Weights of a small sound classifier.
Model: activation swiglu, layers 6, width 160.
Training: muon at rate 0.0053, 7800 steps, batches of 64, held-out accuracy 98%.
Data: 15625 training examples, 31.9 epochs.
Rows from block 3 of a small sound classifier, named by matrix and row number. Rows with one number belong to one neuron. Each number is 50 + 15 x the weight over its row's rms, rounded and kept within 0 to 99. All counts start at 0.
After each neuron's rows are labels from the 100 clips, of 14976, where the neuron reaches its largest size: "top examples" is what is common among them. Only what is clearly more common there than usual is listed. The data: read English sentences (LibriTTS-R).
# gate: first MLP gate (model.blocks.3.ff1.gate.weight, 416x160), inputs 0-79
# fc1: first MLP up (model.blocks.3.ff1.fc1.weight, 416x160), inputs 0-79
# fc2: first MLP down (model.blocks.3.ff1.fc2.weight, 160x416, transposed), outputs 0-79

gate.365:30 80 48 42 46 34 13 44 76 54 46 45 45 50 50 68 53 25 43 56 70 58 62 59 36 69 30 69 50 76 66 47 46 42 39 49 41 41 30 59 68 60 34 52 72 52 71 36 31 46 43 59 54 67 89 19 23 34 31 63 60 28 43 68 49 41 82 46 68 36 20 58 42 56 37 50 53 29 63 65
fc1.365:61 42 51 35 43 17 41 61 47 52 31 57 75 68 48 54 33 57 26 65 74 26 47 40 66 58 57 69 58 50 58 53 76 34 67 59 26 41 49 38 62 35 53 35 53 58 76 50 22 49 48 31 19 85 57 84 60 41 56 41 51 53 44 39 35 30 39 41 63 52 79 56 39 61 39 51 50 55 45 30
fc2.365:53 32 49 46 81 34 50 52 44 66 41 54 63 39 43 41 49 63 58 56 38 51 38 52 57 65 68 45 42 36 21 28 48 79 66 66 55 54 24 53 46 53 69 47 77 42 26 75 56 55 61 45 64 30 55 47 46 13 34 60 38 35 60 72 53 68 53 80 37 64 57 26 47 68 66 47 44 64 29 42
top examples: voice: female

gate.160:53 46 19 56 49 41 66 70 43 26 59 58 59 31 64 52 51 58 40 39 31 76 39 69 50 44 72 61 44 51 58 57 89 40 12 30 80 56 71 39 26 44 61 50 64 66 35 54 45 34 51 72 40 58 53 41 72 65 33 18 54 47 52 52 54 45 21 47 86 28 70 77 68 41 60 52 48 66 17 47
fc1.160:45 00 37 57 57 74 60 65 62 43 37 43 68 33 44 55 39 69 61 74 46 64 70 40 62 39 65 61 68 55 61 63 50 51 70 74 29 56 69 42 58 40 27 58 22 53 52 24 35 45 32 40 46 56 79 50 61 44 33 41 05 70 55 44 48 40 66 49 36 62 62 87 61 74 32 49 30 49 83 36
fc2.160:58 57 66 32 65 53 48 55 67 64 65 54 69 58 34 60 28 47 84 57 36 60 47 66 42 63 42 61 70 37 33 48 49 44 56 53 86 68 34 31 42 82 40 44 44 34 53 29 54 34 70 49 46 19 42 24 18 58 52 23 59 20 48 43 35 29 21 60 52 41 33 52 52 32 59 41 60 48 46 67
top examples: voice: female

gate.389:34 55 58 38 58 57 41 52 50 77 57 46 27 30 34 37 39 35 45 40 54 50 55 33 51 42 38 48 49 47 46 28 75 25 55 68 30 51 23 66 63 42 67 62 74 48 35 58 32 65 18 47 66 45 55 45 60 57 47 73 41 15 38 43 65 68 58 71 78 32 50 29 55 48 35 38 54 50 56 31
fc1.389:59 41 45 57 52 37 56 52 28 49 27 45 43 66 79 59 72 71 36 62 37 15 75 41 58 42 52 46 59 38 56 40 32 48 57 15 44 39 50 36 61 81 37 66 55 56 50 54 61 51 60 45 69 27 34 33 51 74 36 45 49 56 73 36 65 37 65 34 57 87 36 80 36 53 32 38 42 76 33 79
fc2.389:50 42 44 55 87 45 48 37 58 54 44 47 62 49 18 41 79 65 68 28 59 49 41 62 64 58 37 60 31 44 58 42 21 77 36 36 39 72 33 53 76 41 51 33 58 55 37 43 58 55 58 35 20 68 29 44 31 50 85 66 34 40 42 87 14 57 80 31 76 60 37 20 63 44 45 45 60 60 28 34
top examples: voice: female

gate.252:42 47 66 50 43 27 61 48 28 51 91 71 63 63 58 41 60 66 59 64 51 07 41 87 40 47 66 47 70 61 60 48 73 08 62 55 44 67 58 39 58 46 61 22 55 31 52 49 50 58 26 43 38 67 54 73 37 20 75 39 66 74 59 69 55 32 48 42 34 49 73 57 45 39 61 35 32 48 45 68
fc1.252:55 49 47 41 99 50 40 26 34 48 38 60 54 55 33 36 45 41 54 49 67 64 27 48 72 42 51 56 54 74 52 53 22 50 27 38 58 39 25 84 46 41 38 77 54 40 73 49 19 51 62 74 47 42 38 35 58 51 21 42 59 15 43 43 49 69 76 58 78 49 50 56 58 44 47 73 63 77 74 67
fc2.252:67 58 38 19 44 30 34 61 38 50 61 42 50 56 55 58 44 28 20 66 57 23 53 53 58 67 76 36 67 44 29 64 46 49 61 52 46 47 52 71 53 39 30 59 55 78 46 52 73 58 37 65 39 44 38 54 72 69 25 61 62 50 36 37 42 49 57 44 82 55 20 45 44 62 62 47 63 54 60 59
top examples: voice: male

gate.94:46 54 92 53 51 31 46 42 60 40 69 51 40 44 54 57 81 24 41 54 46 51 64 58 29 55 62 28 53 28 42 68 69 70 71 39 24 60 63 42 49 42 41 54 35 62 48 77 66 35 49 53 62 49 40 74 54 56 41 82 39 29 42 27 37 43 55 62 73 28 41 49 55 49 34 57 49 37 53 54
fc1.94:67 52 51 17 48 30 63 58 35 56 45 22 49 39 36 49 58 43 58 39 54 34 49 58 67 36 38 69 59 57 64 32 66 56 66 59 54 50 60 61 44 66 20 46 64 47 30 52 75 54 30 42 58 48 45 45 62 66 56 55 42 41 44 37 62 33 35 13 61 40 73 84 61 83 50 50 42 68 31 59
fc2.94:74 16 59 54 18 46 42 27 59 65 40 66 35 67 59 54 49 31 44 46 40 63 49 49 64 54 31 67 62 51 70 31 42 51 37 35 44 37 49 60 61 39 54 44 65 70 51 62 60 95 28 71 64 66 70 30 53 21 56 40 34 37 63 84 52 56 35 33 43 36 64 58 30 31 52 55 53 68 69 58
top examples: voice: female

gate.228:51 33 50 76 50 33 75 68 41 45 49 70 41 52 07 59 42 63 47 38 83 38 58 45 52 50 48 14 70 44 87 71 64 58 51 29 60 29 14 52 55 71 47 43 34 49 51 35 65 46 41 58 73 49 42 54 57 60 55 71 48 55 56 37 52 62 60 72 25 30 65 59 66 45 31 53 45 57 52 47
fc1.228:42 43 33 62 40 48 49 60 54 80 29 57 80 40 43 25 57 88 36 58 46 51 19 51 31 70 37 44 47 49 45 61 48 29 28 50 59 44 50 43 68 67 71 64 57 47 59 48 49 66 47 68 40 54 41 54 20 27 46 66 85 45 27 60 35 44 13 32 67 37 49 33 29 44 41 85 28 57 47 51
fc2.228:64 46 50 46 64 85 46 22 37 34 45 63 70 66 79 37 46 80 52 35 62 77 69 47 48 51 50 62 80 38 26 45 51 38 54 83 60 64 28 37 45 39 27 43 71 68 57 30 44 65 27 39 79 59 63 60 51 74 48 48 14 52 68 34 52 25 23 52 36 45 52 40 46 56 51 49 39 54 50 56
top examples: voice: male

gate.140:32 36 69 36 49 44 19 48 08 54 34 48 41 49 76 60 68 67 40 58 44 69 40 52 46 76 43 43 30 31 34 58 59 54 44 34 54 51 69 48 50 41 18 52 38 64 43 24 86 57 35 34 49 42 46 33 53 55 43 41 44 52 54 50 66 36 40 55 72 71 63 62 52 52 58 65 56 45 49 76
fc1.140:59 59 60 62 62 49 32 39 43 53 60 59 31 41 62 58 29 59 51 45 57 41 73 57 65 31 22 51 56 49 65 76 79 69 63 59 55 61 57 55 52 51 24 46 43 53 43 95 31 40 53 67 36 48 55 27 59 29 52 51 41 30 46 55 49 54 85 49 59 39 37 41 71 34 24 48 55 50 53 26
fc2.140:56 54 28 53 43 51 48 56 33 50 39 42 60 43 33 53 81 57 69 42 38 27 43 55 60 50 51 31 40 53 45 43 52 49 49 43 49 75 26 11 58 46 57 73 30 68 68 36 38 60 67 57 74 76 51 32 52 32 59 31 61 41 25 35 52 74 22 47 80 47 21 70 36 46 61 61 40 50 38 31
top examples: voice: male