Rows from block 2 of a small sound classifier, named by matrix and row number. Rows with one number belong to one neuron. Each number is 500 + 40 x the weight over its row's rms, rounded and kept within 0 to 999. All counts start at 0. Numbers have three digits each.
Before each neuron's rows are labels from the 100 clips, of 14976, where the neuron reaches its largest size: "strongest on" is what is common among them. Only what is clearly more common there than usual is listed. The data: read English sentences (LibriTTS-R).
# gate: first MLP gate (model.blocks.2.ff1.gate.weight, 416x160), inputs 80-159
# fc1: first MLP up (model.blocks.2.ff1.fc1.weight, 416x160), inputs 80-159
# fc2: first MLP down (model.blocks.2.ff1.fc2.weight, 160x416, transposed), outputs 80-159

strongest on: voice: female
gate.94:482506538582458533501514436465458524463494448485483502515564491562520540493533547561550548536494477429439468498504442475525539490545468524495520430498511537525487442549464494522517538538511526451418547471565457484535490545502589513532495434
fc1.94:546518451541546492559472489493498460474452541459521412472483505525528523564535443479542514528553566532494524502423444532459463460540521485527519507481431568527548502436478493382432545518453520518554561553452548498534543502481461585516470462
fc2.94:480541516510516482418536500489527482564489476542516506483542502500496491552474423500472489474480592518494459538457564504492528504482565560569463458405521451526436504494563444504502498462503453519470521470489480535459499456511508506515531585

strongest on: voice: male
gate.251:479529514414510510540482505538455529493515531539453413608503518589535496535500441478519525521519464513524490447509508580526529486516491439584485542497455534511454519479464476594562521474454464469550582509501493497410534513524567561493554513
fc1.251:514517493428510558480515509530569453491504498486511573500387520493537557431561455441499544482480446573458504476494528437538486452511532517543555471461501468478549472469506492471557528447528503465514486461468525516486503522546476579473431556
fc2.251:511456518539526454494470520619484508518446533490465439565461556457555489545549462505491507500533544420487504525479562526529559458507484543498438458487399502459415564531507433493471406518502561421489503458531464475565513531427570501484482567

strongest on: voice: male
gate.100:527491506558501545514492556568508559468514533413531485531471463544553484460479448515547502491558560457517585532437521483490536493493455438475551511507484473517556460550436536473515461473495505528488444454495534529553528522544558493502473534
fc1.100:457501537503468430464513565565466495523544525470534464507519456581486492506485588546556451518551505536448484548447484504507501495528490455494482490508484527485502484518453483472487417440509493514382423483509489497512529479492523461523495503
fc2.100:554509559508491453557551475499489474483446485484502544489579465432548562548608436528494536555488521521546457541473540501486488459429477502506417570530565505459523460507478483478464477523509581486532505505466563502483509441444529490560461542

strongest on: voice: female
gate.303:507458400464557545480477511535503559436466507503487480514442508603457511473456459559539470520489529491473470462403541532559463538449478511487486529549497523508444468558470500547547505463535491509493546603434464516435449441480542492539491456
fc1.303:517530440502531485537473489496484497526537513519450550562443480507501475458409524510558470536496461493488460496472551469547468568457484488493385479553518523533508494484498502496483434578511506469497533634421523526494462492463512438568436534
fc2.303:452488509509506487440518523441485455466493524469462554461556523451540514533462469535472431523580532438553485508451487463482475497518580478583540502527465516559446527458564513498525487522475511462512483501534487538562532469541456478505475512

strongest on: voice: male
gate.163:459560518529520494518576409520447459530502496576479507487496504506509509581508523493486545542451471452477515524514500502475477525468453547512570504514562532522457511541499439498561540493540525474491544506525436478393526510477550491459529463
fc1.163:586473536487442521446548571557509532528513419455528517456475501492548439489482462554428544467530502514482477553541501449551531521514520522476494538468505468512516510597471568437581461516395475543489472443496479532547491490519497558498456489
fc2.163:450514537479511540531399419501504509510491571413505500525542446442493507512529517482536527506475551469463526527480545457508486512486519478498468551442473508390552432495503509514473494494494514531543474515438504498550511452482523575482460533

strongest on: voice: male
gate.141:486479571521568532492464463524440570544471475490490471520543594523504455488457548509452551455453477493487548531495539508505574465501503555525555450508594497540508506437531490549418559560499470495515486487547501508455502542479586509504513518
fc1.141:477479461571446511502472480473452565476519502450470505498521434528503457535509519467460497489499552429512471514473541497522467505526460489509484513531541445440538498556473517455510445520548390441572501505527523480447489454552525550454486497
fc2.141:540469554542494529544535517565504602422435507475437503460424458515581503535508448467521529488527459520525532501491531518516569506532471537503468442462531483486424470541541536514517485461484514487525442491442509499525504445484553427497533502

strongest on: voice: male
gate.233:485502486446470433547467502446461461503506518456520528487516556596575488458554464486470454478530517521476506459505471568437529482519490513538488517493489571556490457485478511517496498552510505494529547513547513448530521483533467498482516444
fc1.233:507486504510546553526503486540467505544468432538489438497553453406481528582506505441477565561463505475566521504524529495504523459518509426469548424485506445426527522528445524481493597531491495521427511508500468584574536496557441497543489502
fc2.233:500472443543550460542439451415482462492496474462444535501549490524482574486481567542449551534509511468525450501508494491592428465509512553520511538516513461552592460589485492518470494473589541451422543497522507496518557450537507582435474451

strongest on: voice: male
gate.305:470542498509461439506525465432591497531520476549495530508553435438536540501493504458470524491540498528440440553477495479516502445554559484548476460589558499503526572523498481504566518497456514468507536449441527471524493478516507501462443455
fc1.305:554531544495530466467497507511508419500512521456599483429501499542426536470532460421481511559540440528471527412503421497454517589570542505462485551441498552520529496467542516525473526483471522499499470519474502468452530504531528465502543431
fc2.305:523558492431473476530532517464502449568541485512437528551484490477505509488492499449498583485521514442474464519473559556503430490438541519507524563516498502506485501400538439498544443514510489460567502507510435516486447504519506558479484550

strongest on: voice: male
gate.343:526502506454493504475474489485602465537551502525440530522528479414516548457418446484521434529480453582544497457457534442548478447472437528465482521480496573484491545504542491470492538483542466514550487474518424481449404466501476532479494447
fc1.343:535449530473495529467537419512518528526532468478557518476519436539538493597457495548553461499474573542524523516573560495547521514471517396426521495472531469532462522481479522533459501466480519430478443513510467539490468457494419413547470469
fc2.343:583565477548447464489463484544535481501507501508451450572466482476463578487482544470490492506491460565466476503512532535445448469506497469460512565480428472510475480575522480483489512512523540509477546463527515464487545509484438583472505487

strongest on: voice: female
gate.173:472488514502520472481467501528490454517499555444536551443524447533480530503458576416527443506490455550536452519498473560577461582454489456554481464470465497513551508530485466478546498539514471533493492528515514601510476457494556482591550466
fc1.173:405534541447507525496561508630535500425499456515541452478514450528457497533489484462523553532375453484469561433490496454481463553536454514548533485542528513545503501456520480527535413463527491519527505521492515489488511444437480531495485529
fc2.173:543535507506538534527528513448521482446507470596523503467530559510521522486537509538521495534481529550484539568500513493515596457484530483552508546497574430461482466458536434429479526471425461469483492539506490476527508501507507461435490474

strongest on: voice: male
gate.374:515526526473540537546496518474578445515497489485465513479509473492504575491533448542489504516400539530523475501555508534526475518425469598447529606542546422592475513499467523452524546439480486474476490496493458533457473516461460481438526508
fc1.374:482485489488463426467478481557419563502477498509539475494493512512533453490466571439512516488609448477490539496464499459481520486576535420573506397479488601388519470514535471595478440534496467518509490501515542478506537492506534539539476452
fc2.374:473491498550495469449457461548529578495489471489478512507430505516489393498548576421519517533498547543434478455436460445493602488487512459445454501527478515500463518487480538524565553559503469503508464504482492478512482500552535496515409492

strongest on: voice: female
gate.315:532522516501541550494474454430464482568532537473427539473442515476531531512510557504520553441573510473513458511490518495486545480565509429513468553554427523530573497503495522471524578484459485572590461517490535513492456460440500492488494543
fc1.315:502495493494473501486534452483501511426482496487501522429459559540501539561511520554482602476527493432498507452467536492464508488500553498531464484458447461493484539458537486551495486498510564429554531489469530467486518503367571483462535560
fc2.315:539441500478557450510457570424446508524542494466439423529509499483514460535461496487539492535529553531479548531475502501477468469490563483550515422454558567474539497499487409450512534455483476495436457510537416490562477551530550507520503488

strongest on: voice: male
gate.360:558507506492472479534535488476555460476447502453505482568505475416420383481536524549451520483467554516451485476531497536523531467551494501470438539528537491636458499474553502481530444493523563519473441505567447473489516485527583541508555547
fc1.360:496528482502507550460555436512502498510498507455488449583555445534528473573487519470469505540490527506557508520495569471473459500420582532515511497500535551438497491489520509546429564528544468460470452537464550476465494504499480513510487482
fc2.360:488441576517553409486474490448577549463619486557565568436504513515503482517534472541568485566513578495488447484517522528497455501462528487497505495475485425501518501467544525562554455449461491484438500483534536486508547511489544457424510508

strongest on: voice: male
gate.393:551510522515489519430498526515472499489554482482548517456463444598489470495598565550489500502451499419475521500471516470482442491515470503479520456553499468458410592513531506431533558478497537487520419460478484479464471534466494521516559561
fc1.393:488551475503508459439432557429433425491518494470454435596509529549514531530531511511536558464536576474536523561468555484500517450511440437466559461539463540409528513568527492544499534460530465498532540471441471484542493473538457512520440472
fc2.393:492474499489513495477544587537511481477533537451506390577516461579463496535457508474513481504564497468451476564460436449523428488479506531446496472452447510484521531473511523532386605516476497431533449525568546492436506545537482439511465461