A small sound classifier, trained from scratch.
Data: trained on read English sentences (LibriTTS-R), 15625 training examples, 31.9 epochs.
Rows from block 3 of a small sound classifier, named by matrix and row number. Rows with one number belong to one neuron. Each number is 128 + 32 x the weight over its row's rms, rounded and kept within 0 to 255. All counts start at 0. Numbers have three digits each.
After each neuron's rows are labels from the 100 clips, of 14976, where the neuron reaches its largest size: "strongest on" is what is common among them. Only what is clearly more common there than usual is listed. The data: read English sentences (LibriTTS-R). In brackets: how many of the 100.
# gate: second MLP gate (model.blocks.3.mlp.gate.weight, 416x160), inputs 54-107
# fc1: second MLP up (model.blocks.3.mlp.fc1.weight, 416x160), inputs 54-107
# fc2: second MLP down (model.blocks.3.mlp.fc2.weight, 160x416, transposed), outputs 54-107

gate.49:143208147172101150085114086141082105160150078119125184161148161113159113123165114129145166144151050126141179105151104095166116135149138174155102125169078159141080
fc1.49:090108160205173118137044070123125093150109095128138115139129171088179107140172126124083116133103114183110173149081194150196069144123119101135056099185086131124129
fc2.49:171096063071119155145159195114127117084149129133147112153129153149099103065132209115164111156148157121144092061152125084170125114136126152102176183088134118086196
strongest on: voice: male (96)

gate.332:128186146167114157077148126102105108157146111184088116179075192143100135175113089105118142100104156147117065147156089108077137133132136120105133123126097111111136
fc1.332:114174103100107052178054137096114122150140074188150164123102160133113112130118125151149106146116098097163132096129145171127141138092096160145110089114083143097095
fc2.332:156056156141121152113165123072128122107175089080133109191159076100090116117070097099142116100173182183133194138171109130096129114072103060090134121113140082139151
strongest on: voice: female (82)

gate.97:133119111068081149167158121092136154141166110074172136115174106135096101142121114124116083134112118152141121092169207180130145077099180139152167063115131129118126
fc1.97:182137156085094120137083120083163193129126162106123119092151100090150114147160145104109131064164129152175162084097128175191133163119101161071098090134121132106130
fc2.97:119133125152141046129099157099088130182174082101130122114110145098139202080126066092147156106128174076160196149190107110052133098142135146119125174129120153134129
strongest on: voice: male (86)

gate.363:167127099129160064123136133132164142086126118166171083153200182134078116135113129050138188172103165116185119136123107176152182140146129142061141115162133136176169
fc1.363:136149127157141128113159126163146098078118118140171104169132164146088153131088124080157185125098201111156102164107090105167143139149158147112123149149142105164160
fc2.363:114154081146192105076118097109061085163136073171105135134125171091094126072152173158176108089152068077122057083124095102104176147133143112096127105154104163164046
strongest on: voice: male (78)

gate.253:137090058154105152122087131135147141138082083103122141161126132123116160137129087130126118128065152084109163054133137111162169107107142182124132149119177094150129
fc1.253:120137126106113135127159076159100144130119134154153083142105178135111120121073079107172165086153147049126176123171145134166156080141122147101118106086168129157108
fc2.253:119087125143146115102138087098155181078063148149110132112197117128178146132146123175110143111139073166150140086118137109121161123111175120084145155089159157155148
strongest on: voice: female (80)

gate.283:095152098117144094169095092098133167101174153167103111160149095137158133194101095142165095053161096090150117124205113105085152133148097153146157138139113109160170
fc1.283:165081066129167060101128170084116144126080111108198120159115124190188096151110158088146153111193106112099140116172114133141116152184114140119117059169114135127085
fc2.283:074137201144135093149071084130137074118143068118069122173115102107079126104128148211145124143152135096101127068134138131108088076107145096148076115074107112159148
strongest on: voice: female (83)

gate.317:163132185123168068082113094133129163158127154157144130180141091137168098095111133119114077125161132123120153179134100042100137097197094178093137108142086178174168
fc1.317:086159139127139097101154141111161137060127063092101189100115107079098104104099143144192076144124114105100154159124092088073080114185121147058130133064139140115168
fc2.317:139188094125082161093154084086094089149180161107092151130123135128134109126170154104195074136148131116124075140202137086192089110173098124127078111147177075102119
strongest on: voice: female (95)

gate.83:145105156108205110106059081116073121119108076096126129132155162084056102122171099107160143099122094175151107183114137174135176127142078107168112130088113152138121
fc1.83:135143116105086115161154156074118179184186164154110113107180146172122116139132091095104149192108141136079114052143110159148132154119151130115095141167116156173132
fc2.83:109095167090143054144131105104137146145111136110136146204118130190135133106127135145115201169130074072121143176176105087053073136115136125142153130068110091134126
strongest on: voice: male (75)

gate.176:162135090145125114118156172139152126176146108133166118082053105098133146150111090097097181166074107128156109102120126112100102140124164124132148122121087157178066
fc1.176:120082160162150149123089149137119138151109189151157105143099075149191076103101144134102118172154121079161097119161101134130071134125161135116144126129077188141199
fc2.176:108102069090108119113126095167146132094132161130132128160121114203076130144119078150048111098151110162112171205167161095154144151138140155099126101088125160141112
strongest on: voice: female (82)

gate.134:108131126190087091161174166161118101114145139099165124051045172135118129172169082093177077157111155160155122063068135126140092141143167131133114093167123096061228
fc1.134:070043133159139134140099110162086164132107134107107098110110106133163135141121140129090167045151149108139145124155139105149114130200139148068148134182114131111119
fc2.134:084164125102157092133158168139167066121162094170157134118151180091110216145140093114119056151190150157115145131085113127095106184136142181160090093142145159150201
strongest on: voice: female (79)

gate.110:167139115131098104113116081151169075101166104106125142147129134117139137119102124126063165153173142105189137139149145084080188083127087089160112064135079204122107
fc1.110:054153093148148131162180186140099191132163201118108123093133104084123150143145128098126075119152122146104118065121190157134075122135141136119103184162168095128156
fc2.110:130101101181113084155092101125131112169158095186116192161118124083126132104109095136084085126141140147151164136169138166074150117130128098140137132116087165079094
strongest on: voice: male (91)

gate.343:065111185075129126159094120160094105118120143162130097163152176067181120143120130080137101142073128129110180216139178121148125134150090163111120157046134130128139
fc1.343:159085137116171130106127142150098117149013116143168145077110120105087091152113150141112119117128129122168180154153109143132129152119162067163051159080124171109142
fc2.343:085148093102100170121208130102069160104121087094144112194139122164080143130121054132157154121122136132123126106084083134133131123117151082186122098163121153127156
strongest on: voice: male (73)

gate.385:123154150165109080147148152165081095148117126204136141194198156122110109157114134102143150166116145134110079113102106175129124121093147154137144131198181213116117
fc1.385:071165195096127149143152139154115140098124117130076106165188112119071139112068109081130103125136185156143146148091132162130091148125063172128079202121140095138104
fc2.385:133146115087127234146129085184105134192175131154106130107167148131152119124121085216132162068080152116186151138110109108132129120078137158084114149078186137110133
strongest on: voice: male (83)

gate.197:109152142126150157135102096132165131109130108113088104073169055131138138137146093181141161167123174167162105144092104156088124120112095096100126123160136106137208
fc1.197:191174133127169101122113071155121109087126127105071128046200120128128149170151085136132169124158136167126140081117156152132139094129170094073147099189128109099162
fc2.197:094100123092116199092165144153148165125113119165121154103165187178173188088125109107112141118126057163115106191156087082174134146130160154122148155127119134152157
strongest on: voice: female (91)

gate.125:167141154092075172110126110163085166173150092140126179130121115190158118102117121105162086125057143110154161149139126139106196171100093183158154129077114121120145
fc1.125:171178138075166128128101116109087078134084100132097200133142103109148130076135147122114073075158147122178128132139114163152157071104140086105099169178118087109162
fc2.125:099150140149089128131167085112166085124137148113143111111178147107174135108131093166073122094094141126043140117146162112129138065133099109113142065148139094168162
strongest on: voice: male (75)

gate.215:135160122137100089059149072147110080140176147130058181100105109215144186203080093139097121129089115146163150117120115159111127137178168160105084107139129077175098
fc1.215:105187035093068091144124157114059091188145172095091123121110124137152126135087115111119138142095148127107170076149111097194148106176188097170125207122119130122151
fc2.215:123077125130171153102097145110186140103133065180143124113114085153191119104095102171083186124154122127162127172146066114145091097111049153123152075126143196117114
strongest on: voice: female (89)

gate.51:133120137107123163110123169102107135132145174099095058122118073102106102174106056039175104121185057126115142168121135138101126101147165141122148112125082143105174
fc1.51:133133198135166137124131143171165099121113069080117138080150149045177147114080116101202190175128141097138097125116123139100138127163107117110091106094123126106079
fc2.51:181117101103173113150108095137115135125126123130104110152164116160070104169144127100138044170141168195121167159149134071139120108079181133125159104179140103080156
strongest on: voice: male (86)

gate.286:168132119185079140172091104113148141092140116153158116235165166104098156110099115093045146106177108128117120161076098136091141123077092116106140151116151160145135
fc1.286:098161134154101113092145115196145077112123105196178166184124126087076126122121135179066149100083212102158143141109133109105141124121155117154096190109144136109117
fc2.286:138147131157178147147112153159081111139128093141141123073125132074094091120101226111124107134119083125085124063092129107174193146104071097102111132152083146148142
strongest on: voice: female (84)

gate.227:162120128139121093151125082137166182152140170116163144131149125130117155094149117134095136136191156078103145126155141086139156120134099167084077120175101112130145
fc1.227:082125108114133111146149136081109147186129146071144101096114079165075091147154080171103208112187122115136100175182139135135141083124139107117035075183182185118091
fc2.227:077103136094174136136155060124078098154127115107100100132168157175149151167134151090132103113116104058104148102134134140141145139108123162133090116113151113174148
strongest on: voice: female (84)

gate.102:115198153181074115132194147178120137175106124138105146149083156079134184097108098140103091161107159105152106132031113139125094127069121105179100120107081190115165
fc1.102:144123100116135163135096120090114157117129106136131093124151124136124072077191144117178150186126093119150132130137149103139112173125101124095156147137137151205028
fc2.102:114188093188145086161182137143157091141094120113154051098118168154168084140124060148138159154096067155110103128097112129133157158163120161145079139169117149133136
strongest on: voice: female (81)

gate.221:083080121069084130148082134135132112130126113115024124109125130126128139105129109160121149160095089124141171088165106143132117087176101184120093131145194155155124
fc1.221:082130095127139100142156158087165125131135152128161152114124095118157138123122080071065175126085110174076154069094153132147126108167152127088133061133184116199104
fc2.221:131106100107176118137131167130150146092118159142172144129126110184149084139139120142147118098128116091134198138134090201039171108122108066140092187164091149126157
strongest on: voice: male (74)

gate.169:131143161119167099067121103139091098142078168099113105126128167130119092161126092150151153160154071101093112128153189092126159138153123139101155027166112123142154
fc1.169:200134130130128080080065113123094110130119089184162080116166127155159131140121056134116137143122115127150139119104085140135153148136122129125116138177122116145128
fc2.169:090172166119122090144108118131150142084158117063108122144172050135122076158145087108134138128139158081134124051155122106115051081145121069164145174197129121162122
strongest on: voice: male (75)

gate.79:127115100144143124112153151120088076145147168115097109123148173122196122104159139143199139181138114097118138096094114201194130046137148119099110092138165139144152
fc1.79:107140123139130125081168195154087098089174118131099096093113178141135140107123198118176134139074153070103116147127076099056120099147153147093105124093129127142101
fc2.79:074147147123139086134162159148149126113131148128135033091142128095145135146117153122139097116154127110121144107131130188088114144088098203171155125103101107084116
strongest on: voice: female (92)

gate.406:121090141156177210165121123129109122106078130033100073159128087119143099120091154092135131106158117107102117138128081126167117135120063156158166161158139119116119
fc1.406:142141153145075100157119147122144157136153152122149114108076164133116187101069078155084160198075106080137147128143147147145147184154193129059100048111130167137149
fc2.406:128104185122115083119118115069179166161138116098119122109127123185124130145089090122177183178110138085106058120107151133149133109140208123179146208097149151127100
strongest on: voice: female (79)

gate.167:114145099150109174192146116145224127132087105102119080133120167147197119117141094067135139208137152103163093117171116117172136128144157140054087126120106147136134
fc1.167:146177151117046096163105170078107106128112126192182148143071154169108138146120117095100131107116163163166138150143107133123136129119069147098109112122122133168154
fc2.167:153135064064143139134130107160092184146089107145126160167207108169159119110096161053177083095173167166195167132082131104110107103153077097108163156101102140116123
strongest on: voice: male (98)

gate.108:118068117050110105127134096173126110114097125177082169145105127135071048111147147172158185165145128149138145128098138196152171086086142142135170076164151178067125
fc1.108:169092153146167081128147144135130135113131167101169091180118105124199172115149149130103149140130140070096061159107166095144108112075140153084134187095088097161114
fc2.108:177100139101143139138202133178093093136121163074141212180077094141118073098160169107176091149120159126197123113087151167143054107136116060125133127127095116120157
strongest on: voice: female (85)

gate.310:114089122105167143138094102123106119122107182169125102172172172169154117151087142155076153185100063159122154149131116218121126126127108199096151158139167093071110
fc1.310:093099122135136120138124084107137110125197133171117132186107127072193109138100089168154118119131120111104112126151165120142163224139148061129121121121126152168104
fc2.310:198151139107152093146164135132159152148139125073096144087125159117077223160149126106066160107079169115105130122124086153135076114141129125153169198205082131195095
strongest on: voice: female (88)